python train.py --dataset="acted Russian speech (Dusha)" --n_mels=64 --input="log_mel" --spec_augment=false --num_classes=4 --norm="batchnorm" --depths=[3, 3, 3] --loss="cross_entropy" --lr=0.0022 --max_precond_dim=1024 --merge_dims=false --batch_size=128 --epochs=60.0 --lr_schedule="linear" --warmup_steps=610
Rows from block 6 of a small sound classifier, named by matrix and row number. Rows with one number belong to one channel. Each number is 200 + 20 x the weight over its row's rms, rounded and kept within 0 to 999. All counts start at 0.
Before each channel's rows are labels from the 100 clips, of 14976, where the channel reaches its highest value: "responds to" is what is common among them. Only what is clearly more common there than usual is listed. The data: acted Russian speech (Dusha). In brackets: how many of the 100.
# convs0: first 3x3 conv, stride 2 (model.blocks.6.convs.0.weight, 208x144x3x3, each kernel summed), inputs 72-143
# convs1: second 3x3 conv (model.blocks.6.convs.1.weight, 208x208x3x3, transposed, each kernel summed), outputs 104-207

responds to: emotion: positive (59)
convs0.84,204,216,177,178,209,202,210,187,224,192,188,179,219,192,154,191,175,238,200,186,198,186,204,187,198,202,217,187,193,167,183,199,195,193,198,205,164,156,169,198,196,208,152,180,199,192,234,217,181,192,218,188,234,228,212,195,166,171,211,169,219,197,227,220,183,204,219,183,206,168,217,180
convs1.84,197,231,200,219,236,215,218,232,179,212,194,201,219,205,218,189,181,202,201,198,214,209,192,170,159,242,210,218,202,191,241,176,244,193,183,197,228,163,207,162,176,189,201,227,203,185,234,189,197,209,196,183,213,201,199,173,204,204,241,210,195,165,228,184,171,227,219,216,198,202,216,230,176,208,202,177,195,199,217,162,206,202,196,188,179,205,150,183,203,200,198,210,188,206,215,210,207,222,220,189,241,199,194,220

responds to: emotion: positive (49)
convs0.130,227,209,234,201,211,191,183,187,196,215,191,207,228,214,180,193,189,158,194,163,192,218,187,201,216,164,205,212,210,163,198,209,211,172,191,188,197,171,180,157,198,212,203,229,211,221,157,180,196,200,185,209,233,224,192,250,217,166,225,195,206,235,184,174,215,206,193,202,193,182,211,211
convs1.130,195,219,208,218,203,205,208,191,234,220,226,232,188,216,184,182,207,204,180,197,187,184,180,205,229,213,225,225,200,160,185,194,181,197,222,189,195,211,178,200,197,191,205,188,177,199,175,232,176,201,174,161,221,178,199,242,203,203,218,205,196,204,184,211,168,175,201,167,217,216,229,225,198,208,252,218,144,224,211,216,217,204,173,169,199,174,209,170,152,171,198,242,220,197,198,178,214,184,211,201,214,218,201,215

responds to: emotion: positive (40)
convs0.55,172,206,201,219,198,189,209,186,171,169,186,189,191,204,195,195,210,214,195,202,199,173,197,202,218,209,236,217,191,171,218,230,210,173,185,204,152,211,226,215,207,169,168,224,177,203,226,192,239,174,201,210,233,181,191,215,212,172,212,165,209,193,188,219,181,175,223,218,229,196,205,214
convs1.55,178,197,169,173,172,204,204,215,201,176,210,198,242,233,202,186,212,205,221,209,200,185,228,182,176,199,212,219,188,176,203,200,188,202,191,196,204,203,220,184,182,204,206,222,176,188,199,169,196,173,212,179,174,197,177,205,222,239,205,215,228,183,199,192,178,200,191,233,225,238,192,180,215,202,202,237,224,217,235,214,199,198,223,220,173,196,214,210,219,196,234,215,202,202,157,213,194,208,185,218,215,219,202,208

responds to: emotion: positive (48)
convs0.147,205,206,249,214,205,196,168,196,230,224,248,181,186,208,203,222,212,203,206,221,211,171,174,180,169,189,185,174,199,220,189,193,172,188,207,211,179,170,211,201,178,220,195,182,209,207,183,209,174,168,158,223,181,193,232,169,173,189,193,223,176,185,189,148,231,180,217,211,193,182,190,183
convs1.147,192,208,205,187,168,214,176,243,201,184,185,212,203,212,171,206,175,205,205,227,174,246,183,232,186,177,186,208,206,183,193,173,205,199,207,197,191,223,184,202,226,196,208,212,212,178,204,215,200,216,184,186,186,187,213,204,192,198,201,188,185,212,198,199,198,228,171,184,201,232,205,242,195,212,183,179,207,179,209,227,207,157,215,191,204,225,239,206,188,254,192,220,188,232,147,188,185,188,197,186,240,187,170,194

responds to: emotion: positive (54)
convs0.92,192,210,190,205,196,168,159,204,224,186,178,205,202,217,229,213,217,214,214,192,169,199,214,182,209,177,247,186,167,184,175,188,190,209,215,200,211,184,157,202,230,185,188,211,182,203,177,162,203,211,193,187,227,169,169,199,184,223,187,173,222,204,198,159,235,167,189,182,174,205,238,181
convs1.92,181,192,189,207,190,186,200,174,213,246,177,228,191,185,213,216,180,187,173,196,200,242,195,177,214,224,218,245,268,224,201,214,193,188,204,210,231,205,183,203,203,220,197,221,210,176,198,221,202,201,187,206,215,180,213,231,193,192,228,194,213,148,192,183,192,194,166,204,170,224,208,185,194,193,177,194,212,208,194,215,200,191,193,220,154,204,199,209,188,185,222,201,210,216,188,184,184,244,205,222,198,228,184,179

responds to: emotion: positive (63)
convs0.38,209,182,199,200,212,185,212,200,214,195,188,190,166,218,213,216,224,196,195,231,187,206,186,179,201,207,185,174,176,179,194,176,197,207,185,186,231,203,172,213,224,200,217,202,209,219,175,167,168,200,215,182,219,188,174,217,230,204,193,176,186,177,159,224,223,223,230,207,141,179,175,183
convs1.38,182,241,211,164,242,241,208,207,205,211,198,189,224,205,194,167,226,257,197,203,207,203,184,201,180,203,243,239,199,202,186,223,188,183,205,230,165,213,192,228,190,190,210,226,218,239,187,186,206,189,210,234,177,191,176,193,202,172,194,195,177,233,179,200,217,189,209,169,219,239,210,197,173,195,232,191,223,205,195,212,210,191,195,204,208,218,221,239,201,156,203,208,226,200,196,201,188,216,204,196,234,182,218,201

responds to: emotion: sad (56)
convs0.113,196,213,186,187,178,192,185,162,186,168,178,198,214,211,163,192,208,181,207,188,211,199,224,197,193,170,196,239,182,224,165,162,202,202,166,191,185,245,212,189,218,206,183,190,212,208,196,164,196,203,194,190,187,222,172,193,204,206,189,192,212,189,194,148,178,200,180,176,210,212,219,161
convs1.113,194,190,191,223,171,193,196,187,201,185,207,172,228,145,144,177,192,229,225,199,183,217,183,201,170,217,218,193,198,193,193,192,210,194,206,244,194,215,180,207,193,249,178,172,207,202,183,188,213,194,187,171,225,208,222,196,188,209,191,173,199,209,166,221,230,220,194,226,228,183,217,220,209,170,195,185,206,183,179,213,185,198,230,160,165,203,179,163,193,203,204,181,192,205,218,183,209,156,208,195,156,216,233,202