{
  "hidden_act": "gelu",
  "optimizer": "soap",
  "beta1": 0.9,
  "shampoo_beta": 0.999,
  "max_steps": 12200,
  "weight_decay": 0.0
}
Rows from block 6 of a small sound classifier, named by matrix and row number. Rows with one number belong to one channel. Each number is 500 + 50 x the weight over its row's rms, rounded and kept within 0 to 999. All counts start at 0. Numbers have three digits each.
After each channel's rows are labels from the 100 clips, of 14976, where the channel reaches its highest value: "top examples" is what is common among them. Only what is clearly more common there than usual is listed. The data: acted Russian speech (Dusha). In brackets: how many of the 100.
# convs0: first 3x3 conv, stride 2 (model.blocks.6.convs.0.weight, 208x144x3x3, each kernel summed), inputs 72-143
# convs1: second 3x3 conv (model.blocks.6.convs.1.weight, 208x208x3x3, transposed, each kernel summed), outputs 104-207

convs0.73:543498568569623448451497428427463619600539624519504458512529541468531562523538443444582513473531525533438520528524431518527561425466490432451493491483490515528461429520479425490459515473470517524510517490546526446474
convs1.73:489488476542490527545535510466503356434540579527506436581504466441544508452557398437486553539443517454446599502447544525529511499509519509535509513513520488522511485502493600519496601510516466465604590505541580435496523500513618465468465448571540555585493571450539395482553505508455479555472525407482521500436531
top examples: emotion: angry (61)

convs0.41:472528508536474452429482530456398521569548531537474568488545423507504505542472474448447535505564519458534403470502502499461470477505511565518537473532543457463559466539529419509426504392463460546368450454509458467496
convs1.41:447520550501546477447576444615557537406555397491414483487465431557456559461534509568459503447585416552498429450507400545450468466498614470534538454486482477500528574534411426529609495512461415428496581490487561481514437425533544563416491482426468480492484518525502538441453512517514457463511457499490482378527482
top examples: emotion: neutral (60)

convs0.170:479504500416492484562535455423439584505576476458619447536409457481558448487465490492515544421562559462510465532478465534420536474484527523522457503415453444505516549430509500453537489475482498503448526470510436429436
convs1.170:431429473444410451553550487499515506456521606420525487460534563529470445530443477456396535578498490518605455528538533466424554509460501501530548588476593420456463525491570583540507403482483477470533529557518412459489541503488562498478552509528497587460560487420552491564541400536466435540481554434490535506477544
top examples: emotion: angry (53)

convs0.171:532534462538463476465516508456417488521484422557508562536503489501476497534535589515520544536533442542521465501556512453459443455553434487459423619643491400494499527492488496556501494384585423486417436575560497522461
convs1.171:535522464570538551460432422473519472498562505456474477481505532471557529508472527456539488545492466399406498490546575535557527494569511578461546557501467520500499493475508617540525528446528488462596608463478531535473458530429528458518530542466574420523336587582665541465520579418494504569396528428473434554594526
top examples: emotion: sad (58)

convs0.151:511530468471461449426487490535473503520447379488567435507624530469488537410503460478447469449437438489364464545464462579546528491532528493403420482499527567475487535583480511539575548507497516451445462490431542600488
convs1.151:542512564489571529379548526474503482510445502493440445511580585534468546541474355473453484514489473530540451584524475487457550441485509506443555459500534574427435487584529546495443527489479503418459527546570472526499547489525498568428488515475465443426581513457549466548440478442489512543469479551554550395534492
top examples: emotion: positive (50)

convs0.68:520536459452492466552621558502593523511466509473487507502452466446452491467425512489596425510510446391550562582518419554420437490522487436480531450401515517461479452547514446519537550494475455550496467518522482479506
convs1.68:528447414430541487488495531482454482576376564469546500518457561414460439521489513570510462528548433497534474475443543530520528446543439451526545420469466559452507424566583528472542453508494532511537521502478513610492468548479443449571519449413451438492460530491464560543498528485451474559459497480405554557417430
top examples: emotion: angry (45)

convs0.3:392573557532471444614451461462522511537497521433551486518461546474451441482435430525552572550513533474516602526515512496479463544439484494372489566507581459486523465441514503421470420469515395491432393512522561570504
convs1.3:496419486506499479444499540476404374592574481477489546536488549485512488569582471413335571517546523377495535518506635577479437474427478529502399506416436567503493549525527517409532530410452520519417525423544440551535564508659471459482516573515526505469525458456565452516495546508593451493600448430531486408469506
top examples: emotion: angry (45)

convs0.165:533492534482547554473535473507458568419512455476537557459573440546425498610513439459523544514399450486490476526512506455440495463519524516440529489464480535520482487531467516420472491589459487437485590434518378519458
convs1.165:511523441487479538590422575473498398502449542583627528514469463435463492553550450476453573480460538569483405576496513508474569405474522508487530490476520492406553477498504605489519526523469402377372467524507558456525534529424512448519451496539508448606496516431513484588555482622446516452484487501506609464477531
top examples: emotion: angry (80)

convs0.86:510514576484515518500530463547418476421429556523507501501528418502495624476489499522509541553442510565444491512491485493373475450482478451488431437486489475451482459489504517502469501406555458467468476543502500526476
convs1.86:520547507465509487452478514468506492454634500510433515486502513419530421465475588528565523440490517538473444589459644423484526478543413529483526485435588543548453509507517523545563484506491603467613454513536512439536438546505494427586464533457420459525475489561472473561521540527515519558515522472494465523522417
top examples: emotion: angry (50)

convs0.194:471475466483449524607463446479471572520399485519534551472529540507481526470568526517543461468536534406466424461573519518519521527489456525492418402458518527547516481513451605519614500482443497485482529595531415512464
convs1.194:432528465561522518496426579438508509544569574491498461557472557415530428435551475402464534488514482565482479485526527485479533498564462469523516512462448511499469510563494567569515400445425556491570476500484475572475474446559494458472557431454495470515595521426510477431509400485511453433526493560549486495498432
top examples: emotion: positive (47)

convs0.80:504523461437399510458443491553421498448521501462302529449483475504565513471452513509428498481505556511541515635493482491492459436556524409531399511455544559562519499548464492482532518434443583448516421511476437445428
convs1.80:521452520490431437382584481515471462544448367532493534616500471624503507447498480545556506512429436604592460439455452484462506568403553512422561494448421483472443589597531465551429454510526477436525428581618549467498468541579437496436514454449483445532513492480459442463506479527502551481522455477465469438537494
top examples: emotion: sad (64)

convs0.40:540548476482510459434506509469438532544491526554450437519510475480566432444433504443523469481433481457534491450616378481463427507442591480457525491556606480471482453471448477462507551442520469453493564450504518451456
convs1.40:576447471522520525519557477417557540497568465533541475487501509482485487439426557437413492527433547491487606497427598496527438515440522587491442521532574441445534576445463559550476425516434502491500577432512438505506433506536522548525513471527483452542488414524501545499473505550495434618624559500524510457517502
top examples: emotion: angry (45)

convs0.108:502423499487434500449560418540517465497565491580597514485543576537547506492519536573483521478543483543429596551454526512523431533459513490579431497545501451431602483516539470488523473444389431481463480552455473488596
convs1.108:458453608466535533535581536603493409491624507430543517491515484504549483431469555458552498537538458425520584451503445497438588514523480564545475492515576525470411464549524462452549582537478531493438507450505458515530501537524528486448506574440475535462438578546482489480475510537424478537471478540452557477565479
top examples: emotion: angry (53)

convs0.201:486481449477512548536549491501520607467509483514492557546487481431581556421454510460542419479456522518507455525434446583464440471525439494393491526436520516511542441484464582585551541513548477539520511555431398506433
convs1.201:511528472524444395549537440524444498483454445447437452533449567434552532480529503465494530546516585544536480424528437547526571561476547477479485507581489628454435493481459535501526520549494586527485528608538498532503510610473526516566547533453466519533404424488523442395378531450558511554458469476527503494456469
top examples: emotion: sad (62)

convs0.115:496515521485522425537458537521449473464416483407465545542478443570469484536589488475483472442524516449547381504480440419536524472496537616465514532421541458479508516505477583486454608433429575581459501462503376448505
convs1.115:487520600470502582457527496529543515504561539489531444452519486440536448441496529478500550485470477427532484462562452455471535525493512406540597433503512451531493433503496515483483398567456462494529500521468569489429527427522534551468509388501472459506462606500517541502558402548492487575456601573450558558468491
top examples: emotion: positive (39)

convs0.169:473522431508453580513497498455483548526431513465485411496526494537655465383427470541467431576608477451519496520443443421503488490556508544544488509383475508497481558452503437509530534479544585486476463426566537513494
convs1.169:432395473540485444525492526395499447543558479467506523482568506439531522540549563485496434430481455454461507497541537621488503331444523448439516561462466468534491538456504544542508587513476479507442506441565513481557594516580490550509488461548542451556485486539453504374492399460475511505493619493522542432410532
top examples: emotion: sad (54)

convs0.96:599536529404480475360546453572518464423494577525583527520525512542532432372483483421452497463423369464426446471513528480488558537464466517420412475555525474503611509484522419494457506445414482563453482458515529537510
convs1.96:495504625496629527490569501484490523515522544514476501561530494490479418519471555464461511536456458502376411601459615484573498547554423526408507523461517589495471444525551450453609412533483505486457497547406512571505534605542518441506505518518402513509568519464513477481433548440472413602400553440448502532419517
top examples: emotion: angry (44); emotion: positive (40)

convs0.39:464511523449491442467515435513562470548560493511475515522508510456549415435517416491479431616425528405538535483442391462522518526422518535404519532494525541513489546584515466428472354534473522527519482556531590509490
convs1.39:569547444459458444396464408500534572568515403538481510507512538462516470531491488412506535498552526539507523426509591499469460498647518501512500459443436533521537599493419540605462465563552449421645484510525570471466372518526507450366542449452466496454539510481501512552569539481527513476546576461516434488514469
top examples: emotion: neutral (60)

convs0.77:505545588516508425498552492426499484502543573473612518457421470521443471430414463552571492552475553446580440496511431532432466417476567472503484539529555460561570436509485479467431522480566459509464498479434464592463
convs1.77:595528521605541508491562451432446495553473494486502449509524548464464538590600474504563498512481450518453506538444487554583559433510424456558445519497499598503414454564455538507500576494429524481530480517436446522510416504518494581568458491458493558468589564504592573511535488397539544560491531421365488523462551
top examples: emotion: positive (41)

convs0.152:450469501516550535505534488459567442580458482600515520522406561508526550549450581473572500569548416523521479562492443433550496395471474456532398464507456540479497531424524525486409512433456525411571536482556449459506
convs1.152:470522552633520534479448522559575539537475452501378526560544467446466487430528584487575417568384513540454531560509528532544521555511510494472548512590490489472470552499482477507591505463524413385488500550508496466504522540595510467509479553547530534508335483610470433479479639472470497523485533476509505473516491
top examples: emotion: sad (60)

convs0.17:478499531422574475506570432379475428468552496412439452472495468460550498509449514549571547480446478511440420618463453538499446550503434499507414458535415467488494453466529431510501494487453511439461374515589491550459
convs1.17:506519544470490509482516532528522424523563521530440473485444452595506543460548567516519556429502487585523520586459432508541473529438571510570532474464467446473565474469449438546408426473534557491482526454539509596453550535441588540507507480448595535542478497498526426415456408528427529476482512496563528516441490
top examples: emotion: sad (64)