config.toml
dataset = "acted Russian speech (Dusha)"
depths = [3, 3, 3]
mixing = "cutmix"
optimizer = "soap"
epochs = 60.0
warmup_steps = 610
weight_decay = 0.0
Rows from block 5, named by matrix and row number. Rows with one number belong to one channel. Each number is 128 + 32 x the weight over the matrix's rms, rounded and kept within 0 to 255. All counts start at 0. Numbers have three digits each.
# convs0: first 3x3 conv (model.blocks.5.convs.0.weight, 144x144x3x3), inputs 18-35, a 3x3 kernel for each
# convs1: second 3x3 conv (model.blocks.5.convs.1.weight, 144x144x3x3, transposed), outputs 18-35, a 3x3 kernel for each
convs0.127:155152073194115107124099134094085157114131130108083122146113116112146158137076118137180124086158131118075069075126196113175096029167173119139152179097166118085110113095070166088160115204086208154134141123159071164141136150119141159131095104131108131098112112129106138101110122152168140097125157115117160132127135124059119172113161114146107095139153137079120170107119113119177102139180113149143100143107109118121106123152137138098102126144143158112109102132138122137165099080147121110146
convs0.128:093109088164116092137103160143199147098092159105099104107165147101158224081100092203140135126099151130070094083083124170160128103112081175128138122136120077104119140115189177113076176108100099124092048160142167173144077095112174143119094122112144143102134083135141083133117084087141064148180150192185136091109117089100143122124139125158114110107100119131180168117134124136107120106129147183194141112135145146156149188168150132139125172140092148117109083089125158104112114154124127171130
convs0.129:129077151134134166149133080101148115089153111127102134126101101124128171096115093109121121080126148101089154140144176132122097154116125082157164174135104091142142129129082084090165130157164108100093088168097181173138143147103130097157105102190131146120157144178145180058088087062113128190127139144153098099139116187170173139112142087168080129102105185121153105159110167087117035164166136124103062146129123111096129159144173105109141150174117114110125106078152138149117126095155137122106
convs0.130:116069117136091164152126112177139082115122126117132170142141151080128122139088131146158130153066140081128091143123132174092076114087183175155144059096147085089106154113141093119173094138161132170112132156151162108051125162165134127166160031139165144143146129113149087118097164200100162100113116142153144132154142100133077154129131092170125105103120120126158093114123086173125109116131127099188148122091146135094144090151099134193133138153127099136133155174125095155155123175099138094076
convs0.131:132159099104066142165170069107104148099108107152152057160100115164081097136107110098187092148178128125195118106095159106112169146154119091123120114097099142151135150147113107160160074152146076106149085094162179107132141172098115149178122164073138196118147121151142109120135091104131124087095120212170085137147154151080141127117088155126149156153053084218100078082154118068188153113087090109129107087137210131093135082099083069112220099161155118077156178093130098072152100137158197099104
convs0.132:080119157144122183124080158121096087123117137091060143106130161096165150156114098124162168111102112056094181157130146104095100104161123100099132192089158102103125118124127136153136080142096124121100140128130143121121085109116137133145061133161111149130127090179147208065161160100191063095079116135117161181151087149125125078100123124121135141186078097173093103123160166128072073040178111131109104146077130143179129045108101110122162121150131174114104110101105090143163139184108135161117
convs0.133:153155108143110118092120086153037107120124123149145078122104159090124151163098133169109079132057161137071177114111168098125142149131119063117166126238085129107141166051122165164110092137133110093153113101115173096157119137092027077148149135149128164092137186192138136091146155194117132142108098095132170102114064072160149129127141189128194139141083059127073126181149049170103094086117156130128111139159159123121113140133179107143149140144143112160110082171094104117176089178150170105151
convs0.134:146086156058089172098113160124128104127155152142119138125142112176060092152184107054138162117112130173117176147081128158122114098163148109078079113135124106134109067113100118103124125077194142148091118088194139140186079184110101144184118099152094102152167123139155119129143122190101074131137169114059197145132152115093123138145147143093154098050143090163141052088143174174076103103130160147183071130142172094083110091127161123148145190168117119119131129131136113145137091138090126116112
convs0.135:156123182105192116131073126092094123151130153106111141138113103131144140114111106131079204154125096168052118154086146114088157118152125131048144181103123143178112158115127175102053165109180083119091100179163131140132098104172125090123120079183114071104106106127090159113111110117063113116166208118106132128124114154066167135146127144128130059091161159062129094144095132124164116104109116067128120123118141182079083049140221138086029102112149140112149098142104096166157120144134083113123
convs1.127:174136110113186199132190124150133128124175075134108217170196073145089107120058143131071154190131141103143123136152105128100072143106109167134102064063152097096185074105188117129159066155141091158129111149167189170116072121107127169126132128150122146152150176153080088124135109138101129105151108206116145135125189108126068125135093087203197074197094163147058094143144178170118106133164114182077131115117118143130098114107207114087117062133165089153180149156157146110119140112123137098110
convs1.128:060113112139109104142167141118100133144141095076105098127115116135121147144103128116115134144138098095086137094187121077132156153166113118106074106169132119117184113149109167154126100096119080104139123110095125134121138135199113114147105152177138079157130112155102116120103248139062072083118035143103123125101070134144129135182146198097106066111156100152140189116108082070104158052108076177205159159095148086092097123150141143156148177114080158100142123116114163138127053120183164102085
convs1.129:105065187148075148140175139141111119102150208068125123112098163113109063160146114139134104148111146147146128087173072145117172142173120109096121146134091088102114137131107038155122161115089122158193133145192127104083138129117110159170166107145115145131119127128112059121163126116137150146139123133117099134098094137151158151195156101124101137108159135143190138111071048132147135131119105129174082065125137126112152126103174094115086139101166177148112118140102126120132123168189147114115
convs1.130:104118150101137154115133122129169115142138121078091168182160169179121138085101129132148157126108131096154171086115134109134066070117125123121128072138133103123100173073196121165120111170182179117156143182138172131129146094146144120162173151168178117115083108183127111124123178115171137104087134106097128080070100132158139106153217094123129120113165087171121114077140066150085155095087180180170119124182069116167062128150131155112104139138143138153097157087101170155104133121090128186152
convs1.131:083167140150135069145134187106171157184103069059134192113087101167173138130168145158158113125092078060127086118141179145136207080162124078128080110142166156090106182130098151132115087139152109117154132150144169118093104118160066120109097125139109114116138120106116181119131177144159170066151163201114152159180146123122145088109092110146206138161138084157144126105121123113140144037110135148118102109112185150146110081124168161120057194171111136126106143077126136151146137184125073135137
convs1.132:152145141067099109083082152160102209111076163129106152140156144080139158149130119106122150090123123149146156103195104203135110112091159172145127126091155084138087117126140106135128125100120115161103091127127145140090214176117106196141175090169123141085102049141133115100072111118181119090136117155147121140109215190112125159150128113040171116118041186078096135094219153105149114131124134116109143115143213162141140151139135137174137094150118062163122109123118209146113185169159153244140
convs1.133:085109128190171119097160143209119034031147149109059150125162100117076147145113146129173125169096087115094142079132104139146107146108166131128151175162192139155123143126149126166166117128166085132133160170117110135128160105091140142166133101123125110149127161111129136178124072180163131104101147103139134154058144126072110100129101122129159160135088081139181141135134173107062092104126176127153116118101140126130103150133151147085086136192136118117144155139098140151104118111141107193173
convs1.134:149147177080150088145115113175150070126054146187160096158108083096154107163105156085161130121084036143059089125101151122139182087160194113167151107121159123104102121117109160129117128182143069115142114193132125104147112195105082125123146129122114128182125128186134111144156165165217184131111109121113164040105145096127207173125123205179053091157155175128131116084131137101104118097078116101191118108108107102108144078204054136149163090100119145095156133136064099173160148144076120165113
convs1.135:082108125079215133062143128090109108167079044115121133120064179088135129163125066120107204121105148131092102117015160167121124106128145144099094107116094101151096124153168127178135148092083153140158169142090172087163065190120130080105113133135148154075155102147151136119116097053177075112105134114100087123150126146152098070163168111063183166093110119092139065067136130080151132124138123102136144119121138106147183109099105157046098124172174125142162120104127155101093106122140124060149