From a checkpoint of a small sound classifier.
Model: 3.88M parameters, arch resnet.
Data: trained on acted Russian speech (Dusha), 60.0 epochs.
Rows from block 5 of a small sound classifier, named by matrix and row number. Rows with one number belong to one channel. Each number is 500 + 50 x the weight over its row's rms, rounded and kept within 0 to 999. All counts start at 0. Numbers have three digits each.
After each channel's rows are labels from the 100 clips, of 14976, where the channel reaches its highest value: "band" is the frequency band that holds the peak; "responds to" is what is common among them. Only what is clearly more common there than usual is listed. The data: acted Russian speech (Dusha).
# convs0: first 3x3 conv (model.blocks.5.convs.0.weight, 144x144x3x3, each kernel summed), inputs 72-143
# convs1: second 3x3 conv (model.blocks.5.convs.1.weight, 144x144x3x3, transposed, each kernel summed), outputs 72-143

convs0.34:532532471424493541480499433486418462557518374511567476532456439562458495457554480452438499530514515536536527532513467437511459564543498474404531451522570524394543525534507561539536540509495585445466439609467541480607
convs1.34:471491492518544360549494397479546451492552480476439507514481520437519449558501623501478538494496474478513514542495515519382575499521527561493440517457532522545546507479481584584446426451563428574548446489509509523452
band: 0 to 250 Hz
responds to: emotion: angry

convs0.89:482465557628476521437432456509436468506475592471467512504538465479496512445580477477594520466556483483521463426454496525467552512429375550551432436507526531452440542517488528501487422522554429462463537531485524504501
convs1.89:523415516551464539499552542372519541466463516406517494499489458509457457439444501507478465557449447528554577561512387496567584513523567522475470375482520529433536434495559457464565456480434586586445577490433532495576
band: 0 to 250 Hz
responds to: emotion: positive

convs0.66:496436496500418569452440501509553524512499637590411489451590534511505497592506530407475455534512404499538413411454504498451498526517515486463449480584407440488487535542442530500507489549404461369504550493448528441489
convs1.66:606411548460544438472432431445494522490566492474531576530587435509587437488530528512623547500539518495480524398467426469445506551523496467545416489523521504480502458482501517522451484387456544638579543496554559508472
band: 0 to 250 Hz
responds to: emotion: positive

convs0.50:525626442502461472539564527500459491429486562454523471508575405464486546495543535511487496490565448447564443516495429538354439519478497485513544533414581528462475435515527495455568372480463540502511504521557498477461
convs1.50:491528466481504430474486560519507456460467622563425461504517457518602524524407578529508540445488514457505491564461585435614461499541456488567458557519369559533539489509475515514546512440465483429511522402522450448519
band: 500 to 1000 Hz; 250 to 500 Hz
responds to: emotion: angry

convs0.72:481463564493505469398449491523494538554444501455451432457392445576524438460524474520499506430507407442510501512432425470576440542501545439538510452556526467569526600474504593578488575510396475537488514493540567535406
convs1.72:573540489506492441606496570522423500395462460564503397441524481438525514498541468531469500447472500421496593624519527490530555494456561583500418451575547432538418480563416426503491543445399475490480486593592501476524
band: 500 to 1000 Hz
responds to: emotion: sad

convs0.26:498544480542447536535505436489473462526515464444539457502444457477503493511528430498513432527475462421413484467482451484466534551480473533510535468480428523461537507590470551451430521408459555576496535485453441556382
convs1.26:441437530463392456555535557613496585463521498531501466461542436554504537428409530465589541486561520396409478554543426466551562456505504519509567536522535435552580480542485457448499472469436542472508546436571493583551
band: 1000 to 2000 Hz
responds to: emotion: positive

convs0.138:312426411474511469497523418505451569515440519525435548555524489502456544514502456480439496519481549531540474455377503516549463489493563522508492473505503500520488545528520408467476552499508579464451479574600541585470
convs1.138:526469507526531393518512400497433517503421535515522508520553498405437485451591484434472485460495492493446555472513575543456567526465521520503303584473479463591453459476434601484433461399536527469503476484498553471473
band: 500 to 1000 Hz
responds to: emotion: angry

convs0.130:520465487431407464453463449514476541487509446557551485463470513430500436445462422437490541429475473572448434558450458439590598495533437560585431554473559578567484462560538456523573538545494535567504468532443518526555
convs1.130:550480449526533528458483419554474526504545481478464530449533471610519448553491484430494548603453439500516528547521444533483601481494486443520539569488482485553467517595483514524484564609571502475547515484464452453565
band: 250 to 500 Hz
responds to: emotion: positive

convs0.43:557516574464493498499561505511518471431433530479452499453499500540446491507480425471519463549558471464504486363385466430496456498457542485524539525421458448565517469528464454435549481418448557462495546475602575544530
convs1.43:478440499528554469458493406551444492484453495550458443475448457512467566443540434563568482533380563561470577487514500571469474504509398478543497505467496492447407557587499547490570495454556421437464471432525429493482
band: 500 to 1000 Hz
responds to: emotion: angry

convs0.56:511491512464421529434366445491420474435528527497491466494462510502436541459529485535561547475575455495443486464536478389457442488523452536562514487413506450530447469586547587500667564466404470441404476474463564508522
convs1.56:567583471426498479474438479510542475512514445569482490578445565476515468565476522468425469459464507480393577435555485546496671497456460436572512488554463461615461512539510492451516522605466504562510546471613520471567
band: 500 to 1000 Hz
responds to: emotion: positive

convs0.81:419539584512440447536458495522489398593543424512420486446559439471560483649439523463511527429376553464567488408478437545435505522410473528564536487484560520471615567477422495470471519418511501459505487506549408482450
convs1.81:466556466427571569559578530594503534532459455480429476539507562545447534485577512512496486551557528512432579477504571519455486609546583511429477514394472500436525487566524491531563526468533434528445529553447546472553
band: 250 to 500 Hz
responds to: emotion: sad

convs0.128:443455479381468453428428469529513501563494536525491419464515449452464485485506464448539428494468411504350484529441514550498534417560518524487487550476536538510505464488491512451549478516451475456360413446463467560526
convs1.128:480435433544584450500510571434625535525484489489540435511505504494478470534448499504578497481469484474584570405555500431417498590423516413452502469483484492527455453451506548528512501530538458584397520522429504517502
band: 4000 to 8000 Hz
responds to: emotion: positive

convs0.48:487498443561435521489446463466392409510559470483481525545562515348526501467565444513580506502544406535539548489538527558529521522507467508490510493445522460492542593532518555497463492556470539450564548604495474474477
convs1.48:462489501538493534433532496501526496473538482389592569536550499645567492493445466543525474608479476597533470527490540508465548496443520464511475453463503406496430530499460518458489538530484484432475602498581475498541
band: 0 to 250 Hz; 250 to 500 Hz
responds to: emotion: positive

convs0.111:525529458514438478479493481445540490503431467515555503507546536504457466457396443547457452449486453500455469561528488494569533538478441401611477497397398437498499514482411549502497517460512509551482500493508397503584
convs1.111:472496608399485460520483512506541508475516522474494469506402472489526508475512469511556478462524507506489476580520427535483529509463504449588544503549543598506517644520475503451434547520481473486435549496462537465463
band: 0 to 250 Hz
responds to: emotion: positive

convs0.105:490577571558462551540533492475505504486476536574531445490423474485498556470442476463523462451443503521495507534451393493432520421423508520451456514459470462491415600505470542454455522406585604495444466568610460543433
convs1.105:503461523510423485494467490482441619470478606482462513500474471441508480486490504517468514450499483459554429507516447475502503508484550530531526440619466466518451564470415556560511460450498391547498546466478470554487
band: 500 to 1000 Hz
responds to: emotion: angry